From a checkpoint of a small image captioner: encoder activation gelu.
Rows from block 5 of the image encoder, named by matrix and row number. Rows with one number belong to one channel. Each number is 128 + 24 x the weight over its row's rms, rounded and kept within 0 to 255. All counts start at 0. Numbers have three digits each. After the name is the row's rms in percent of the matrix's.
# convs0: first 3x3 conv (encoder.blocks.5.convs.0.weight, 240x240x3x3), inputs 180-185, a 3x3 kernel for each
# convs1: second 3x3 conv (encoder.blocks.5.convs.1.weight, 240x240x3x3, transposed), outputs 180-185, a 3x3 kernel for each
convs0.80 093:207128226214128221147128128093128144109121134053107084068057130103059128139137128119116118120098128128128128144209123128132128128072128128101111139139104128111098
convs0.81 106:139078120155127164189128170148161042133128045128112025072128128080128128076128128128134120147128128141128130119141086111095108066127128169128128128155100127128128
convs0.82 096:116128135128161110128144089128149128128190182134142120163141175094030118126075067163128145128128201112110113147176138128127128128076128128140128134166194128128128
convs0.83 102:093152194149183128128165183128128128142128128152128148126090128120103128128105117128128134128128128131117128164128140121100128146128135128128128126123115128128122
convs0.84 111:128162038150169169077175233106106090118132138128134128163255128128148160163142149128128125128128121124128128128094174128128158099128159163154128121128164128128128
convs0.85 101:097128108128105115128128128110178109110128128120108054063128128139133147128151128128128128106121115128128128133128128174128128128162128128128130128108128097158128
convs0.86 096:157236114153105128128128128208145128149065128112115149101128113090161128128172128128128128143146128128086089124128128128149099143185170120132128140128128127128121
convs0.87 114:128149077207151128159143128128126129093132128144130205131046145155070128128078128128128123128128128142128128128138112187188113128128111158138128215148128150128128
convs0.88 114:155145128128128106154128091128100145119128124165132135134098128126121113129129135127136128128135128128128128118128132118162167111134128128128152124128117138120128
convs0.89 097:148234128125216077101162128128128158123128128128140151168128148141167128128137128128120128128104112128128128084102141070128084097133128108126157124137083128128128
convs0.90 091:128109132190138198128103128128125093135128092128128155128128112128167070102128128128120128099128128122128128128189125128176082113134128128116138146140128135124128
convs0.91 094:128128128128082120128128143082128163128180175128141142111128128087071129128021125122128149128111128128128128154128198203189160127085124170116136124138126128098112
convs0.92 093:104123069125128011223128128116144128194128254113114128122096127120118083174189151135135135131138128128128093128128149156150135167115184127128139128134144128128128
convs0.93 127:255106060219095045128128054178118128148128128128128128128095120123099128165091115111144149128133128103128128096184132146143109128128128120128128128128128132119128
convs0.94 091:128127128092128149128128089082103128118130128093128128128128128148107157168174207126128128128162128131128128135128107122128128084184156128128139128128169128128128
convs0.95 086:122128123074128128128128127128128128195224175150127088128128255076145128163154128128146128128136161128128145128128141128063073128055092149119123128128128155095128
convs0.96 096:128082116128121121128165128140142128090134105132128120109109162085096128178169126092128111111128128099099110141128128128152119128076128107128128128151128146148128
convs0.97 096:094126135123136149165143128076128128129122170084121128094128074104105068135128138128128120128091128128133128150128118156202128128107098128128128132119094090130110
convs0.98 108:056135128128128138092128127128129123063057128065097161093128127107099103128139128106128141128128130128121135147121147111128128128155156097128115120128128128128125
convs0.99 092:086146211096115129128128157128128128190180138128093086129130093128128120101107105124128100125143128106128114096103093128146000128194043134128128140128128128111120
convs0.100 096:166133142230110063128172128112075140122127104215172178079128123069128165157199193142128128127157160128128184214128128129128033126118119109157128128154128113128128
convs0.101 093:123097119122128127128128057128143121128128159128128192122128122192128086178184144113124128128166125094128147111094141138061210129091085093128143128095128128128133
convs0.102 100:135128123128104147052133128079128144107153136140128130128098145128128148128128136128130151128128128128128128121128118183141085110170128128112122128135134128142128
convs0.103 097:146178128128128128128083115150053128175140127128125106112188067122128128128137128128128083119128128128128128075128170147175197128128137128128128128143128128128128
convs0.104 092:128128128128128128128128136145128117128128101128139068186128177210128166212233231128121106107128128140128128073128139154122128077115146128128128128128128128081098
convs0.105 105:128128128128129128097128128149137128128128128127128158128148086120116063128165132128131114128128110128128102133128128129148128128128153128128135128128114136118128
convs0.106 114:196145196167149196102144128128128128141150143255255234118117128105149142128128150128120119128128102128143128102128209165170227074128198132124084128128123128128119
convs0.107 112:155159125091114128116060113128149201115128128142140128178178050126086128138130109136128128128128128131128128106078105116111133118129128128128116128173128117128128
convs0.108 099:128072248128069204128128199114117128127127128173128071122140110137128108151145124128128128128136128091112128128164127128128113128128128128175128128159135128148112
convs0.109 091:118089117060128128070195128128057129128128111136148128131186139080128182114128152128144124107128128118124128128128132128128102128128096128139128095107128128145157
convs0.110 091:142128159176128118159128142156136250105137194060128128128128151150079141124150128127128113128110125113128106103128128101128128138181128101095095134090128128128143
convs0.111 099:128128128128148128128128128103135132148149141239255208106128171128128250134107122137128128128128128128128128121128119074092128106128141128151165128174170105147103
convs0.112 091:128128128137094191130187128117111170085128056064128128114104120153153145133128173128128134128128128128128128149117128128140112106100128168139164126128128125188128
convs0.113 098:128128128128121128123206128128110152128127128136128128131136152128114092128096128128128128128128128128128136082120129141095128139142126128125158128128161128104143
convs0.114 094:128128128099128128137077128140088128116173128144177128190086128188152074133094167096128138128128128188128128128128174128128158134120109128120128133128128128128128
convs0.115 098:129191151128128089119128111146102146206148191071040035128128132106128128128141118128130134128157128142141128128156128128128157128153148118162166128128172113124128
convs0.116 101:128176255117128216128163203128132154128090102156161128166105141122148128101093139097128128113134109129128124128128149137128147166128128128128128128137128128166128
convs0.117 099:219175128128087062220128128146128090128128128128128108183095132138112115191106108136104129124127124128128128148128111078133153144129131155112160128118121150122148
convs0.118 089:128128128059201177128125128128128122150128133128150098159167128056109114094111128143159157187108144128137128123170128100198128128128128128128154128128128128128128
convs0.119 099:128144128128106128121150141134128122128108128128128128205199156195160140242177148135130128128140128121128128108137194029128128128109128157206164144128130126181128
convs0.120 100:130114128126088128128150128063059128128167101104128128160081111182128084128128132150135128128128128128128128128128142128128128141128060128128128196159104128128117
convs0.121 092:128165128121163028128128099164089115167134158160128103142063128128252105175130128128128128135103144128128128128128108129083128128179116129128128128128142128147110
convs0.122 100:081113160080121124167102090143128140160111076197149128128103128164121103128128100128128128141128128128128128128128128176125128115096128128128120150103109128104128
convs0.123 110:150128131159128128109128128100112086142158160177140161128137134128042149128128192121128128127140111128128128137128126149134119148177097128128111128128106133132128
convs0.124 103:177128111181095128035128082128128128128071128128106128162164117122167096052091102128135128111128128128128131082134128161171128128078128128128128124154128119128138
convs0.125 093:153128128100111128195190128119128255141128184101065097081050075137112126128169171118135128104098128128126101127054128136128128128128136128128128128128135138128128
convs0.126 108:061128128057146128162138200062067128086040123102128128137128154117193123158143143128128128155141128128129152128128055044128073128128133118128126128117128128128128
convs0.127 094:185097128145128114160128180128145069158164054128116128123066088128145164115128128118128128146128128129128128128141163102129128151127160069128143095128158149128159
convs0.128 093:116128128047128100133104209161128169119203128086127126140090128109120128103099160128147179128147128128125165128128137128101128145128143128109153128128147128120156
convs0.129 099:189128099115084128128128096154128134128128166128138128102185138126241067121162128128167128128128128173128075128122128128093128143128167128100128168128075128128123
convs0.130 113:157122082187068136115123128123161125136128148128128158173128128128128155128140128116128128104128128128128128123106133087128114132128111128128093117119128128107122
convs0.131 095:128128126128097091128059062128128128128161128128229128190204128128128128128098120128128089128155128151128128128064128128097128128128128128126128128128128128123128
convs0.132 103:128189096109128192048128128128088128120128128115164128106128131149168196114138111128128128128128128131128131128128121128119128140130166089128128154128155128139128
convs0.133 093:151128128072145232034128128154128138153128128145139166075061120078128133121140124107128128172140142128176128168104128128074092131075113119137134145134141129128138
convs1.80 100:128175128128128128092128131122128128103123128128128132128128126119119128128112133128112069146153128109140128111137099128128102128128105154125128128128128159105085
convs1.81 113:116106128143128102138105111120098111128128143128114120128128095107128192130128228149128106128128128128128128128113128087090166092154134135109128128160128128128115
convs1.82 102:075128128128128159128128116128058081101143128128231128128150128166199176128134215178176128185128127128197128098111176128128166128096128093128128119098128128154209
convs1.83 084:128128091144139097128155128128157128128128128128128128128128128128132128128107128128128128128128128128128128108128128128128127128128128136128134128128080128128128
convs1.84 127:173128105190155128148128102158133180128128187142109144135122128151128117069128105128138128126128153128100111128128139128162128128128128124157128128213169128117128
convs1.85 089:128128137128107128128128126128128128126122135150128128128136161128183128134125128128128138128128128172128165128125128148128145128101128114128128128190128118128128
convs1.86 065:128128128129128128128128128076128127095128099128128142128082128128187128130128128128063128121154131128135128127128082128128128162128190128163128128176128119098128
convs1.87 129:128107128128105128114128164128128128103128135128128128108128128127124097127128128128128123128128135128136106128161128172157128128128127128128128136128125097128114
convs1.88 122:079204188087188128067175128176128128128128128128128071131128128144128097149099105133128155144153140128139128128132107128122128128124128137145112128128128134165128
convs1.89 067:128128128103131128099128170128167128128128175073128076128128138131128128139128128128137128088128128129128118128084128128065128160209077128128182128067128128157128
convs1.90 087:128128133128128128125128128128147128128142124102128128128128113128128128128066128158128128131128128109074128108128128125128128149128135128128080154128128128128104
convs1.91 097:128128096128089111067072128128152120128156128119159119172177126125128128065128128128123190153128128122128128128163111143214113131128129089072128128080087137121128
convs1.92 082:150128128163128121128128128106128128128128128128158114128128131128155156094128128128128128134128128159128128128128075128078128128124091128077128081076128051128089
convs1.93 149:128088128059143128097128070128178202112128128131128179120092128131102128134118094153117128115128171112128174152198141162236149180128178128128128125128128137120155
convs1.94 078:128094128104128128128128128197177128128128128128128051076095057135147109128128071152128132125131158128128128089128128075128128128113120128168128128112153128098073
convs1.95 091:132120128128128101128113128128073128139128128176128127128137128157173160091163128128128092132128128128128127134102104150131123128128128134128128124115111131106060
convs1.96 086:127128128121128129128128128128128128088151100128162128100134132128128189128128165130202128126128110128162128128123105128130073115128000128128157161113128128121167
convs1.97 092:153128017133070128128128133128137167128128144128128128128121118128068105123128124128128128128128128128128128075112111128135165128128128128043128128128128128128106
convs1.98 123:128174128077086138128128139128128128131128128133110135133128165128128157128143138128132146144128123138147101133128120128100124121116126096135128128135164157097128
convs1.99 057:128128140128128128061112128128119128128112108110147128128128092157104128150156128161128128128082128137144128127128128159128128128125069120128128128128128130128146
convs1.100 085:128109115128128145128102128143128128236187178115116128128128128158128128077128128128142158106133113113128132128128128128128128128158128128166128128164255128113253
convs1.101 074:128128072128172091128106128128184128128128128128078128128137086102128128128064141128182104135137150128121128062094128120128162048128128128128128145128143128175088
convs1.102 117:128128155088128128128117128128128128128084174115128128111120128088128128118082093120128127121116128128089128128156128095128206128128200155128128140119152128128128
convs1.103 088:142126128128131128128176142143093098152128154128104110128128126116128128149147059128128128128128128128128082128163128156128177063125106128125128128165164019128255
convs1.104 113:121132128128128128128172128182128221128128126135111098128114116096128136128131134128126118128128105128128111128128126128128139128128135132131104135102117128128128
convs1.105 101:115134128128139132128116128128128128128128128151128161128128128128128128128128128128177143128128128128131128128128152115103129128128128142128073128128128166187160
convs1.106 134:142151163128128128128128109184194197128128128104128036128119128128128119128128069128199070128132149166122128163119128202128147178054128128077108147128128128078092
convs1.107 131:123170126128128128143150143128128119111136148088107121128128119145111069128080039126128128128128099128066072114136128128138128094101168120128119128128128137177130
convs1.108 094:128206128168176128198179090111128107128140128124151135118105079128111144128072198124128128124132062128128128104128128128128164128125102128124089128091128110128152
convs1.109 078:078109128045134139084128161128107128151120124128153158128128128213128128174128128156128128128109128122128128153128128128180152128128128128140128122085128128111128
convs1.110 094:114128154128128129128128128128128128037128131113118128137128128137128163146128128062128128116146128128135179163128128104128128128128128108128128128150128175128128
convs1.111 111:108130155121128128101128128128128144128089128146051099143128098180127140128180128128128119128128128112128128128121128133138128157128128115105109124128077175128103
convs1.112 078:122128128117128128128128129128128119080114128127095128128128099128150100128128155098128128118125128128128188154128157128128128128128128128141128103128128128058128
convs1.113 122:129127128153128135128147154115134128086128095128128148133168128162135107166160128128124128073153128119100128174133128204118093128114128128128128144123093147121128
convs1.114 065:128128096128062117128128096128128128059128128055133128133128128128139137128128107128112128093128124128128149128128128108128128084128128112128128116128078202155128
convs1.115 091:094108159128128157128140104103128073128173175180255205132112147128198128139128149128128128128128154137128098128130128128128082128128128125144102128128128128153128
convs1.116 115:143128114143131128128125128172128123128128128040128128103083081136110128105128128128143128150081128173072139128121103127141084110087057128136128106117128098070095
convs1.117 122:063142116122128128128128128094160128128185134128136127115102093111093112164128109128115143128128138124128128128128128128123128145128128128153128128168078167119055
convs1.118 068:149076128139038128129128198128128126136128128128100128128128128128128136128128140128128155128114134180128125174187128187128128128128128150107128128128172128128128
convs1.119 112:128126122128128104142141128112128128128133128128128128177128150187191128121129122146128128128128128172100128164128128144138128178113128128147128088128082145189115
convs1.120 104:128114121128113151092110128128128059128128139137128138128144128128128170128180128120128120131128123128128125128128167094128140080128128035098128085128167128128128
convs1.121 086:119128128152128128176128128108128128078128128128112074111128128181149128128128128128128128128077128132091109128102128128128100128131129115128128122119136128030128
convs1.122 093:124128128128141128084128217094128099101123136077111138110099128120128128099105117128128128128128133128128116128128128128110133128126128166127128107128097092090128
convs1.123 128:128083129102107128084128128127128140128125128128131128121124151157114157113096136123128129142156128096108128130142146105121128128128128104128117101152108119128128
convs1.124 090:179133070128128086128128128128128128136161128144133174128128128130042110103143226128128128132128095156140128128158128115130113128109128128128128128128198128128245
convs1.125 078:128128126123128142076142126053128128050128128142198185128128134135128217128128153134124128128162128201236128128132085128128127128106129127128132128171128128129070
convs1.126 112:128128128164128128128128147128128084146128147148128128128128128155128140105042080129128125128105131101128128117105128128153178161128137128128116172128179104091128
convs1.127 068:128128176128128128091128080108128128106059128128124128158128113128128128128128098128128128194128128128228128128128128128128128128128128128130128128128128128127131
convs1.128 077:128112128078128104128128128128128128096128128128229128121178128091131149128128128128091134128069088134128128128106128128102128145128128128184128146085128128068128
convs1.129 099:145158153170152152098128128085128128128128111128087081174146128150131201128126128128160087128128065128128128104128167128128128105105128128128128128137231128125198
convs1.130 050:128128128128128128128128128047128128128128128128128128128128128101093128128128128128128128128171128128128128080117128128099128128128128128128128128128128134128100
convs1.131 106:128128118113103128126096128128128159174180195128104162149128128139128052128120136146154128143134135169128112132141128128127148097121128108127128128128128100128221
convs1.132 110:051128116128128128128128128128127180119128128128117135128131111093124055128155128128128158128128148113121114122165154084128126128128134128137109109113092128134155
convs1.133 088:128114128128128128158130172128158180128135120128054121128120119128128064096128128128138128147106128114128104128092069119128137128128128128179128094128091154128128