config = dict(
    encoder_arch='resnet',
    model='image captioner',
    dataset='photos with spoken descriptions (Open Images, Localized Narratives)',
    train_examples=50862,
    image_size=64,
    crop_scale_min=0.5,
    horizontal_flip=True,
    translate=0.12,
    cutout=0.4,
    tokenizer='word',
    vocab_size=4585,
    encoder_norm='layernorm',
    encoder_activation='gelu',
    encoder_channel_attention='se',
    encoder_depths=[2, 2, 3, 2],
    encoder_kernel_size=3,
    encoder_stem='deep',
    encoder_avg_pool_shortcut=False,
    encoder_widths=[80, 128, 240, 416],
    fusion='prefix',
    label_smoothing=0.05,
    decoder_width=128,
    decoder_layers=8,
    decoder_norm='layernorm',
    decoder_norm_position='sandwich',
    decoder_activation='relu',
    decoder_mlp_ratio=4,
    decoder_head_dim=32,
    decoder_fused_qkv=True,
    decoder_bias='all',
    decoder_qk_norm=True,
    decoder_layer_scale_init=0.1,
    decoder_parallel_block=False,
    decoder_inner_norm=True,
    decoder_positions='sincos',
    decoder_prefix_bidirectional=False,
    decoder_connector='mlp',
    decoder_tie_embeddings=False,
    init='torch_default',
    residual_init='none',
    optimizer='muon',
    muon_scale='match_rms_adamw',
    learning_rate=0.0033,
    momentum=0.95,
    nesterov=True,
    orthogonalizer='newton_schulz_5',
    adamw_lr_other_params=0.00095,
    l1_shrink=0.003,
    ema_decay=0.99,
    magnitude_pruning=0.5,
    max_steps=7600,
    batch_size=48,
    epochs=7.2,
    lr_schedule='wsd',
    decay_fraction=0.3,
    final_lr_fraction=0.1,
    warmup_steps=760,
    weight_decay=0.1,
    adamw_weight_decay_other_params=0,
)
Rows from block 5 of the text decoder of a small image captioner, named by matrix and row number. Rows with one number belong to one neuron. Each number is 500 + 40 x the weight over its row's rms, rounded and kept within 0 to 999. All counts start at 0. Numbers have three digits each. After the name is the row's rms in percent of the matrix's.
After each neuron's rows are labels from the 100 texts, of 14976, where the neuron reaches its highest value: "tokens" is the input token at the peak. Only what is clearly more common there than usual is listed. The data: photos with spoken descriptions (Open Images, Localized Narratives). In brackets: how many of the 100, against the usual share in percent.
# fc1: MLP up (decoder.blocks.5.mlp.fc1.weight, 512x128), inputs 0-31
# fc2: MLP down (decoder.blocks.5.mlp.fc2.weight, 128x512, transposed), outputs 0-31

fc1.319 087:500558498500580446500500500500500500500500500500519500562522500500500514500535486532500503469500
fc2.319 097:500504510500500433454532504481500386500500492387500500500354443519548500500472500477407500500500
tokens: "we" (87 vs 2.4)

fc1.315 084:470500500500500500515500546500426424540500500500500431500500545500500500458500500500500500514500
fc2.315 081:607456590500500500500445487500488556500500500500457500500500500500559500500500500500500500455465
tokens: "bottom" (63 vs 0.3); "left" (13 vs 0.3); "middle" (10 vs 0.2)

fc1.431 096:500514500500500595500451500550500500500500500542550500451602455500462482500489500500500544500500
fc2.431 089:500450500501500457500501500500427500484500417500525500500500566516500554500500576500482436559500
tokens: "there" (55 vs 3.6); "and" (41 vs 3.9)

fc1.502 113:500459500499451468500430504500525637515515479500501462505500500586500500500500433599486500500572
fc2.502 093:500500551516500500500468506376500574500500500500500500500530501500500612500579550500500555500609
tokens: "picture" (93 vs 1)

fc1.264 089:551402433500500443500500444520500500500500500449500500385500500500500500514500455500500548478500
fc2.264 077:500556500500495500485500456558584483500500444500441572505500500488494605456439500508500500500500
tokens: "a" (29 vs 4.6); "is" (23 vs 3.6); "." (18 vs 5.2); "see" (17 vs 3.5)

fc1.93 125:452496500473540439521580500500542500500529486443518463500500500543500500552548500546488507446500
fc2.93 110:575492453445372500500548448500500500500461500426585500500500494500628499500517500509500561500480
tokens: "bottom" (47 vs 0.3); "top" (25 vs 0.3); "," (9 vs 3.8); "on" (7 vs 2.5)

fc1.156 102:515487500572485459355561518463551500534476500500500500517500512500500507428500500500498535473500
fc2.156 108:421581471500500420500500532469552413500552500500500479500500500514500500500500500500500601455500
tokens: "a" (80 vs 4.6); "the" (16 vs 7.1)

fc1.144 105:497538500405519446500526494500500500500500524500500423357500519500500500373500458499517500558500
fc2.144 122:598447500564500539500492544611500500390500483500398500500500532556553500512500498533553513565500
tokens: "bottom" (83 vs 0.3)

fc1.239 087:518381500513516576500500395436500546511397500500500453500491447502500420462500500500484498500500
fc2.239 089:500452484500500500500500500500457500500561407500490500433500493500490500500554538463540500414471
tokens: "there" (69 vs 3.6); "which" (23 vs 0.3)

fc1.80 096:500500407500500500500500457500500484513500500491500500414500500500500434500500500500500500500500
fc2.80 085:500517500585500521500608500500500500500500598500500500500500500500560500561500446515500500477518
tokens: "there" (98 vs 3.6)

fc1.316 109:500422500499500500465480505599547500524512575538500500561500500500552500564551494442446617500500
fc2.316 113:499500500585518517473500560513498500463451500500451529485500557449549508452500461417433500531542
tokens: "a" (100 vs 4.6)

fc1.483 098:500573616480559500515455489502500526478454472512500451514552517500422500544475390500505488522487
fc2.483 087:500500562453452453587460500474500501533500376594428497465443500537500500500500567500444570500534
tokens: "picture" (99 vs 1)

fc1.443 091:500500444500415500493500501518495500547500500500531512500488500500466454500500481499519604500500
fc2.443 100:500489515500520500500500500500452500439500521400467500500500606508516500538500568533500490597500
tokens: "with" (70 vs 0.5)

fc1.351 092:472375547500539500500500500470500500500500500515416500432547444450500444444552500500500487497555
fc2.351 089:578500378415481471503516527500539491523500500404500500492500500500572500459453500569500465500493
tokens: "the" (56 vs 7.1); "river" (13 vs 0); "lake" (9 vs 0)

fc1.291 113:499500603500500460527548500513500503500531407500500571441490500500529476446500500549500534500500
fc2.291 088:500493490500452472500500500500473415500633500500500387500488500500578500500500524588500497525476
tokens: "at" (53 vs 0.6); "-" (39 vs 0.1)

fc1.197 067:575500500438500594500462586358500500462500473500529500500500500449452500466500500521500396500500
fc2.197 064:491500500500524500500536500497491500500437500500457501500500500596628500500500500500437563500592
tokens: "and" (59 vs 3.9); "the" (18 vs 7.1)

fc1.88 079:465500500496530470500500593500500505483500500546531453500500467535442564500416576500500600511589
fc2.88 087:545500471628500500500523573457500579438425522500573500400500500500500500534500500592457452500492
tokens: "a" (34 vs 4.6); "here" (27 vs 0.3); "wore" (15 vs 0.1); "wearing" (14 vs 0.4)

fc1.265 090:500500500500593500503500582474500436500500499540500500545471447500564475500500484544413500495500
fc2.265 097:500500500461515500500422501533500500540500412471528602500500500512411500500500500500500379494500
tokens: "at" (35 vs 0.6); "and" (28 vs 3.9); "a" (13 vs 4.6); "in" (12 vs 5)

fc1.364 088:505538559515500500419447477553454437574472500460497502500500484500500500500500424498549493509535
fc2.364 097:500500520443500396560500500500500500502474500500516500516493500500500592499480502500500519500491
tokens: "the" (63 vs 7.1); "it" (9 vs 0.4); "of" (8 vs 1.8)

fc1.206 083:557536500441500500463464500500491440500583500453500503500500500500602453477464500582514467508500
fc2.206 078:436440500521500491474500500500411500500398500500571500442500500468500450500519435500500500500598
tokens: "at" (66 vs 0.6); "in" (16 vs 5); "musical" (7 vs 0)

fc1.382 123:549401500440558500485500510552466520485500500500591533591456500500500500500393500527500596549589
fc2.382 133:562448430565484570455575477500511500484534500500522500523552421475525500508447500451513500531525
tokens: "at" (100 vs 0.6)

fc1.31 110:412500472481500500500520500462500530500500523484601451500421500408507575503500499500500516473566
fc2.31 103:500587514596500499504526500534500500475586483461672556640548475577579500588500514469500500500440
tokens: "at" (28 vs 0.6); "we" (23 vs 2.4); "there" (20 vs 3.6); "in" (11 vs 5)

fc1.505 077:588568500500500544500500500516500500500526500500500500420456500500577373500500500500500500495500
fc2.505 083:472620495391500492500500450500515500500444500500500500500500500500500500500429500500475500500502
tokens: "we" (47 vs 2.4); "is" (22 vs 3.6); "woman" (13 vs 0.3); "see" (13 vs 3.5)

fc1.456 101:519466500500500500503462480500500582576552506500500533500486500492500500544431465500500500514500
fc2.456 096:511500324500526406408612500500528507500500500500500563552500485499500476507541500502500500490500
tokens: "a" (23 vs 4.6); "black" (19 vs 0.3); "," (13 vs 3.8); "green" (10 vs 0.1)

fc1.98 101:500484503500586454500488500500436500500500484619523500567500500500488500569500500500500500500592
fc2.98 099:500445497556521611500519500538500500500500541500424470453500550455500500478500447575574407530500
tokens: "the" (78 vs 7.1)

fc1.288 110:535500561500447500500500530500500500500500498488545500500521500500500481500500500540500500502564
fc2.288 103:500500500500500609500468510455441500500500503500500468500500500500500564500500500500493500493471
tokens: "holding" (31 vs 0.5); "some" (20 vs 0.8)

fc1.228 110:500436500500515500500587500516502485500475459535531494565500468498575500498501500500462500591527
fc2.228 111:500466500546500500500500500500500490574500500500590438472558500500500571523518500520465561500569
tokens: "at" (100 vs 0.6)

fc1.273 091:500500641548577562500452627500500500507500510462516500500484500430485500500500472500500500500500
fc2.273 085:557463326500481553500500500500500499561525500494502500500500497500503500500555500500470500418500
tokens: "with" (39 vs 0.5); "brick" (11 vs 0); "side" (9 vs 0.5)

fc1.378 094:542523500500486500500500542498500501500561500500505500435500488458500500500500397588481503615500
fc2.378 103:500500500500549595500455432500500500500500500500468500515500599500500488500426500500577577540492
tokens: "picture" (89 vs 1)

fc1.478 103:500500511497531447500500500527490591500500500611500515415452534554423554500500500500500500364500
fc2.478 118:500504500500474492500540534444508500500500500450500500561500589652458558490500440512500500500500
tokens: "with" (43 vs 0.5); "glass" (20 vs 0.2); "is" (11 vs 3.6)

fc1.210 106:500565552403500441500500476500498532496500500500628500498533456528492500561500432530500487500535
fc2.210 100:556500500445490478500466474500571522467500500500461500489527571500521539500500500500407500500500
tokens: "we" (36 vs 2.4); "see" (12 vs 3.5); "table" (11 vs 0.5)

fc1.352 117:500500548475500539454500500500523500500456500417525500420506497451511500481500600500438546500596
fc2.352 109:500500500500500500519485512500517500500500536497457557528500558500537500571436539500500500500420
tokens: "the" (58 vs 7.1); "we" (13 vs 2.4); "in" (12 vs 5)

fc1.403 083:586500523479493547533500500500500500500500500500500500500529424500557433500500500540500500500500
fc2.403 081:466492488500500500500500500500460513500500500500500518500500422500500572500500500523553500500500
tokens: "over" (46 vs 0); "is" (11 vs 3.6); "can" (7 vs 3.4)

fc1.435 094:593634589500500537553500463500615458500500500562500434521500500437484500410500390500601500500561
fc2.435 094:494500500541500500432500477500500460500500500500500621500500520500421444500424500498500521581642
tokens: "picture" (42 vs 1); "which" (36 vs 0.3); "it" (8 vs 0.4)

fc1.133 104:500507554505500422500411500534541500500552488500500535500573500500500449517500539500472500459500
fc2.133 101:608512500484500453500500462500418415500358500506464500500514500497538547548500500500583500500560
tokens: "and" (29 vs 3.9); "is" (26 vs 3.6); "are" (17 vs 2.1); "wall" (9 vs 0.4)

fc1.317 091:500500536569500500500500616425417500500500447478500500500500500402500494500421570500500519498559
fc2.317 094:532456500476500500500500500536450500617500451500567500500500500500506500500500492494500500422500
tokens: "with" (99 vs 0.5)

fc1.433 080:518499489500500474522500500500595500506501512444500489549515500504440504541473500496606511607500
fc2.433 078:500500494500500474500500500500377492494567500500500500511418523555631500500553500500448476470467
tokens: "holding" (44 vs 0.5); "can" (12 vs 3.4); "number" (8 vs 0.1)

fc1.23 094:554500500500550435580500500500500500620444436500500500486500434500500437603500500500500409601452
fc2.23 098:503413560604450534500611531481500500465587500500500581449515500500420500514502478420528464500507
tokens: "trees" (60 vs 0.6); "see" (11 vs 3.5); "plants" (8 vs 0.2)

fc1.71 108:500570484500500503500563561549544594516604411532500510500414569500500500540511500500500608467536
fc2.71 111:500465500478558484513500489500534545500568500500500457500475500500480500474546457500559443557500
tokens: "glass" (92 vs 0.2)

fc1.333 118:500500543465500500500470500500496500485500471500519559500500500527472313500500440500500500500500
fc2.333 131:474500500450500508399500571450525500491495430394482403481560500500500500500502500517504500393452
tokens: "a" (44 vs 4.6); "on" (24 vs 2.5)

fc1.469 095:500500426500514500500382500500500512500500491578500500509500500500500577489462500618500500380500
fc2.469 090:500500500500500500500520500500555500661512500472500500500408521469465500449488485500500431500481
tokens: "with" (26 vs 0.5); "a" (17 vs 4.6); "lady" (9 vs 0); "bike" (8 vs 0)

fc1.310 098:541500500500500500500500480500491500500482500481485537500500475481500553500476576500500500539490
fc2.310 093:498500500500500500500500392476500532500597500500500500453500500500496500483500500496401410381528
tokens: "standing" (17 vs 0.7); "image" (17 vs 2.4); "side" (11 vs 0.5)

fc1.33 088:440470500500435503501500500610498500500500437352483469531408457425500521500500500472500475500500
fc2.33 103:616505500500500500499500498500500514500511601455512500500400500500419500442500500500612500500500
tokens: "a" (72 vs 4.6); "," (13 vs 3.8)

fc1.323 098:610500500500513424433424396500500500570558500480500500581500500500473541465500494500500500500500
fc2.323 087:569500557500513479499457405486500500500500500486440500421372500500500500500426585557401500488500
tokens: "standing" (70 vs 0.7); "chair" (21 vs 0.1)

fc1.328 089:500453500500500500558566507577500500576500500476500500500500490500468440500527520591577518500525
fc2.328 086:500574585500417500500584500500523500500517537500527463462603500548490405547497500554500495566500
tokens: "the" (26 vs 7.1); "are" (19 vs 2.1); "smiling" (18 vs 0.1); "is" (9 vs 3.6)

fc1.175 098:509433500500501500564416500560500500500500444500578500500536378416477500500500500500500474518454
fc2.175 103:500505420500500468476440414500521563534500485500500504500564500525500500500500522521500437503486
tokens: "holding" (62 vs 0.5); "can" (29 vs 3.4); "some" (7 vs 0.8)

fc1.249 110:534499500471500500376500434500622532486500584500415500500500500500500542437525500561460487500621
fc2.249 095:500409578500500500604500437442454500500503428507500456474500500500500500500500499491500525500500
tokens: "over" (41 vs 0); "him" (32 vs 0.1)

fc1.293 115:500590500498500500380500500500486465500549464597437407500573500500500500500509436443500500536500
fc2.293 125:500523500500500500515441500500500500531525468434500557500482443500500500500516480484500500504480
tokens: "over" (18 vs 0); "speaking" (13 vs 0); "working" (12 vs 0); "table" (12 vs 0.5)

fc1.140 065:472400500500556573466500500500500500500565483523586464532431500500500499500500500582500504500500
fc2.140 074:488500500500500500500413626500434531450500500500502428500500500500519500534500500500404527500477
tokens: "with" (33 vs 0.5); "the" (26 vs 7.1); "and" (12 vs 3.9)